A small image VQ-VAE, trained from scratch: 14M parameters, encoder patch size [4, 4].
Rows from block 2 of the encoder of a small image VQ-VAE, named by matrix and row number. Rows with one number belong to one neuron. Each number is 500 + 25 x the weight over its row's rms, rounded and kept within 0 to 999. All counts start at 0. Numbers have three digits each. After the name is the row's rms in percent of the matrix's.
After each neuron's rows are labels from the 100 images, of 14848, where the neuron reaches its highest value: "strongest on" is what is common among them. Only what is clearly more common there than usual is listed. The data: photos with spoken descriptions (Open Images, Localized Narratives). In brackets: how many of the 100, against the usual share in percent.
# fc1: MLP up (encoder.blocks.2.mlp.fc1.weight, 768x256), inputs 104-155
# fc2: MLP down (encoder.blocks.2.mlp.fc2.weight, 256x768, transposed), outputs 104-155

fc1.720 115:476475484488504518505520553495514514507539508519511498478498523468517469437470502468482504481549519503533519524466488534505516526484489457500521519488491544
fc2.720 086:490450522474491484493489492483496504556519567472518536481480478558512497525514515518471510480519444475517429489521481525499469474524493484470487492531474447
strongest on: text has "people" (44 vs 21.7)

fc1.109 122:512504526457488526498516513494498499509488463501501486496498486531542485507479562495513515507478489537472477481472480515473518494488494473480551501499493552
fc2.109 130:475519483505504506527473510510495474490478507513421495496492463499533503502494480494486479495485495511539493460503491512509497529507494518453583489505470538
strongest on: text has "sky" (58 vs 24.8); text has "buildings" (30 vs 11.4)

fc1.678 110:522520558443512489472488454480509490501466504488495498523500486509545494496493473508495484502472449521501465518537454472533479512519501488516468452519527490
fc2.678 098:449525495553500528505494510528509509492503461477483455530515520461506495532508520464495550501438513491502520524502504533495550491578484533500491466498516539
strongest on: text has "white" (30 vs 11.7)

fc1.271 098:480458444525530535503577506501509499501480526499523487486501462536545467479462528485515499477493505487508528534479512508511516494480473480588563472479490520
fc2.271 086:524495535548495499478476491480524506523506518532507564455516509528501521543555492483513551513497488517480517463522485515500471512493480536463467535511516503
strongest on: text has "woman" (26 vs 9.3)

fc1.94 114:508515452453529491490462471495509477525479493473512497475504474540522430534520496560498503448498471536485491486523477540508486530501463454474512516525514500
fc2.94 098:504491518476505524444496552513488521530551486506509484470521495491540502441504483482505481521542499475514541507484515459490486497570520465479481526500452479
strongest on: text has "sky" (57 vs 24.8); text has "buildings" (28 vs 11.4)

fc1.171 105:542454457510507503485478480431525462552503522490507478457504485522533437527517481481549515488522489474497469495533519520486493510479472472507487523520520484
fc2.171 117:505504542465480495527468498541498518587532532482501498524506513502500530500512506543538486487490472494481511500517473467500476488517495542485489507489492479
strongest on: text has "sky" (50 vs 24.8)

fc1.203 107:509528482482506518489517471446510529532502515509516460500549500517488492560481480456522523507507492485555504520527500465527468509499489512530458507492489463
fc2.203 122:516494518504489443489496503535491533465513511499500523449527548551498512432518525490507483548490518475456523501511495483481490494492489473537446494495515489
strongest on: text has "blue" (26 vs 4.9)

fc1.469 104:515485466505522442474459453509532493507502521522513509478491412521526490513510538512500472478511491543494467500573475508500506485469512507536514517482531510
fc2.469 093:463477513476516542477467464505468511542512482492492455493521482502514464476493497486503523496494436474512471489472516498553501541517484489462497469493497460
strongest on: text has "sky" (58 vs 24.8)

fc1.46 090:504524481498506497486493498515459537482503519477468476499499485519563509513514492546541500484484464506476464473538527546523488512494502551462474478491525488
fc2.46 101:523483516503494492514487526526495493501554482531475573490518516544501502474484525506494515487504578502489508474457546522500527468493498510456511487458457501
strongest on: text has "sky" (65 vs 24.8)

fc1.365 101:497508534506467521480540540500484548479499519508501476506510472499505485536476488517505487551501462533509516504537482505500488484473495453502504496498524514
fc2.365 098:529538527542518481515477564551489507521504484494420481471498491497596514495481505475505470563481483464484488472502489499483517504465502466494474491484515489
strongest on: text has "plants" (29 vs 10)

fc1.141 099:551489525507498447471488495495499469502445456523512519512484505508485500486482498544513515520521503509501508495523512507469457528502491487514475475487531542
fc2.141 105:470512489469481518479511486515499447506510508507485435511474547511487463487504527474501545500483513490500483489511515495515477527496462517521492458497550498
strongest on: text has "sky" (62 vs 24.8)

fc1.100 104:479497515509468498492520531515482521466507516511506478519514482479518497514472505522497473572483461518520483514546487506498480489475491453505515520498514507
fc2.100 107:510531547547521476528480573555499512510516493492419488476493479498596500496472504495504475558469491488489501481501492499477492509480518470495486503486492504
strongest on: text has "plants" (28 vs 10)

fc1.435 100:520474509466517519460534448492472501529502496493535483474542495516488506510500492513511473530503496487494519548517511470451505492485505531508476521510530457
fc2.435 091:477487457487518505497543483492497531506487523524517516471497531522492479540564519501510508555472469514534492492526478506511457471461451480540447509503503491
strongest on: text has "sky" (58 vs 24.8)