{
  "model": "image VQ-VAE",
  "encoder_norm": "layernorm",
  "encoder_activation": "gelu",
  "encoder_inner_norm": false,
  "encoder_moe": "top_k",
  "encoder_moe_every": 2,
  "encoder_expert_mlp_ratio": 2,
  "encoder_shared_expert": false,
  "encoder_width": 256,
  "decoder_block": "bottleneck",
  "decoder_attention": false,
  "decoder_upsampling": "transposed_conv",
  "optimizer": "adamw",
  "eps": 1e-10,
  "max_grad_norm": 5.0
}
Rows from block 5 of the encoder of a small image VQ-VAE, named by matrix and row number. Rows with one number within an expert belong to one neuron, the router's apart. Each number is 128 + 24 x the weight over its row's rms, rounded and kept within 0 to 255. All counts start at 0. Numbers have three digits each.
Before each expert's rows are labels from the 100 images, of 14848, where the router gives the expert most weight on average: "responds to" is what is common among them; "colour at peak" is the nearest of a few named colours to the mean colour under the peak. Only what is clearly more common there than usual is listed. The data: photos with spoken descriptions (Open Images, Localized Narratives). In brackets: how many of the 100, against the usual share in percent.
# router: router (encoder.blocks.5.mlp.router.weight, 16x256), inputs 128-255
# up: expert up (encoder.blocks.5.mlp.up, 16x512x256), inputs 128-255
# down: expert down (encoder.blocks.5.mlp.down, 16x256x512, transposed), outputs 128-255

# expert 8
responds to: text has "holding" (36 vs 16.5); text has "dark" (34 vs 2.1)
colour at peak: black (97 vs 13.9)
router.8:142160109162116081112118161101123097167089153134158120135139121152136142119090123135140139112154135084127116113115108123132122146100118115153112156101145094142133113114122121121159085127097149098137087083109093159123129137128160100121109117079151106113107113149135118098137079096074129137124112121091122124138142120098163171164097137104110128102099107115118136107135145162126137148068
up.0:063165124125132175102147100108134122108132147139103105123137121191103133071119132115136126155156099128128124138122199105125126140117131138115133115122109158150135139150148151140156136137127158144123130105152113122127141160107108112120121089124130113136116166138136139137224148075180105122107134141137132091095182149113117154123126107119164134167119132156128084094162131113168166088145
down.0:070108106117115166100098103139162122118134111195134125106100127165121134079150104122145116116112119129138146113120092124138105124117171107150135131134135150130111096094128115148171147110116122157148141100139145169072104147139121120119111082112111103144136150130162145152143140110153115148150129107112137116121162132130103100141135152140111139128094130155076087099103149102107134125151

# expert 1
responds to: text has "water" (30 vs 8)
colour at peak: pink (32 vs 9.2)
router.1:119103143101166101125159145141123135180134149106110131130101178142171145117147112152105129112116120115132116099108134130182117126143139126073135122139102169101069121116105099129138118121177125176105062147105128085113123102174146127170137156136077106115168158125131144143147087108154129069083133131146153139122093111152124112140149136120158157201119137160116109151121147139113156149137
up.0:136148143104177122113108114122121090089120114141123139129183132157094138156116102166198158133126141129154139116113114104124147157135133113130102147140111176157179122130108095133169111109115072116126161104122125114098126157147134096102119137129136109147086139141108143134136151130154124141113091135071148111104134112098118140160102141149163126131168117159128125155165156123124121125166
down.0:091111131118150147123163122130125113118108128126112151115144172140111160110122070159144129091131135119165138090093081160135093126120133133124117097119131167114142140131124087160159158162138151119144140091086146099212156133145164128121122116129116123129099103099139123112117132107139138137134082151109138093126146152119120118107122146134122105150149158083139108128140122123117131137165

# expert 14
responds to: text has "color" (31 vs 12.9); text has "red" (25 vs 3.7)
colour at peak: red (64 vs 0.5)
router.14:162155136169153166142116073145108146129166113129176116129141093112165114179114143116096130165085112173119112128167145093083119121175122130146160100137118132106139118132139141173155149129091125160131193111121154110131156152105149175075117112138125139083091152089142110154120118119114136089144131140083106135144136154094084127098153108202136089082126092125133083124123117141087144132107
up.0:110090137086119110139120115108144088095110138153105161123127130116050140105131155142180158122165119148157137099129161154131125169069099118094105152114130116142128123151080096100113117117149127130089136136138135112122077117110077096141078154139131145135119111134141118097150189157091100175140137166142128151142107142126148151132114149146136136122125149180139147132161098107107145134145
down.0:124146130079124059145133101141141112107131098115127137145125146163119150101141130122151110117124134103167148087135172127141151174073101127071094127119109170140149132150094127115103103129107113163117140091116094092149119099137135121129093149155155118155119126116132127070094144160111153156087133108095159146067111140118103117125100084157136170140094126148149129166173135126125093148149

# expert 0
responds to: text has "white" (29 vs 11.7)
colour at peak: white (92 vs 6.2)
router.0:131154121143119110110156185105136129160090171138124159106132128175152142162119096158113155130118176060124124110104112121152135140122090115145121159136161128115138133101085101119120102105116166119128071114110088131103145124127147105132133123078168085100126103151115109111130080091131151118104114160083150151149125119162163122127140156080111142129106075143111130107118151150130127099091
up.0:125137137067112143124118109107165123147138142117083136102120182150115106083131170076144117162097132110144116130150129114154147084112101137099116133150120130139132079138096154107133107117074124118127137146170118144159102157105018071122091118152160114134165144157181145151148129171122133145147136119116105130136145151150143087115127131129135103121155107120110122115092135120153108136136
down.0:126133123144100130153125152118127131158150172134121143095086119110150090098120064127092144152149143182137088127144126084170125094125133122132158127107137112112122141137155118099129153162144129138103085136157114155146110153126100147122128085112064127089167122167155100123157089153111154091175136146143105088096129143133167146122175133113114122108116157080142148135101113142134115098126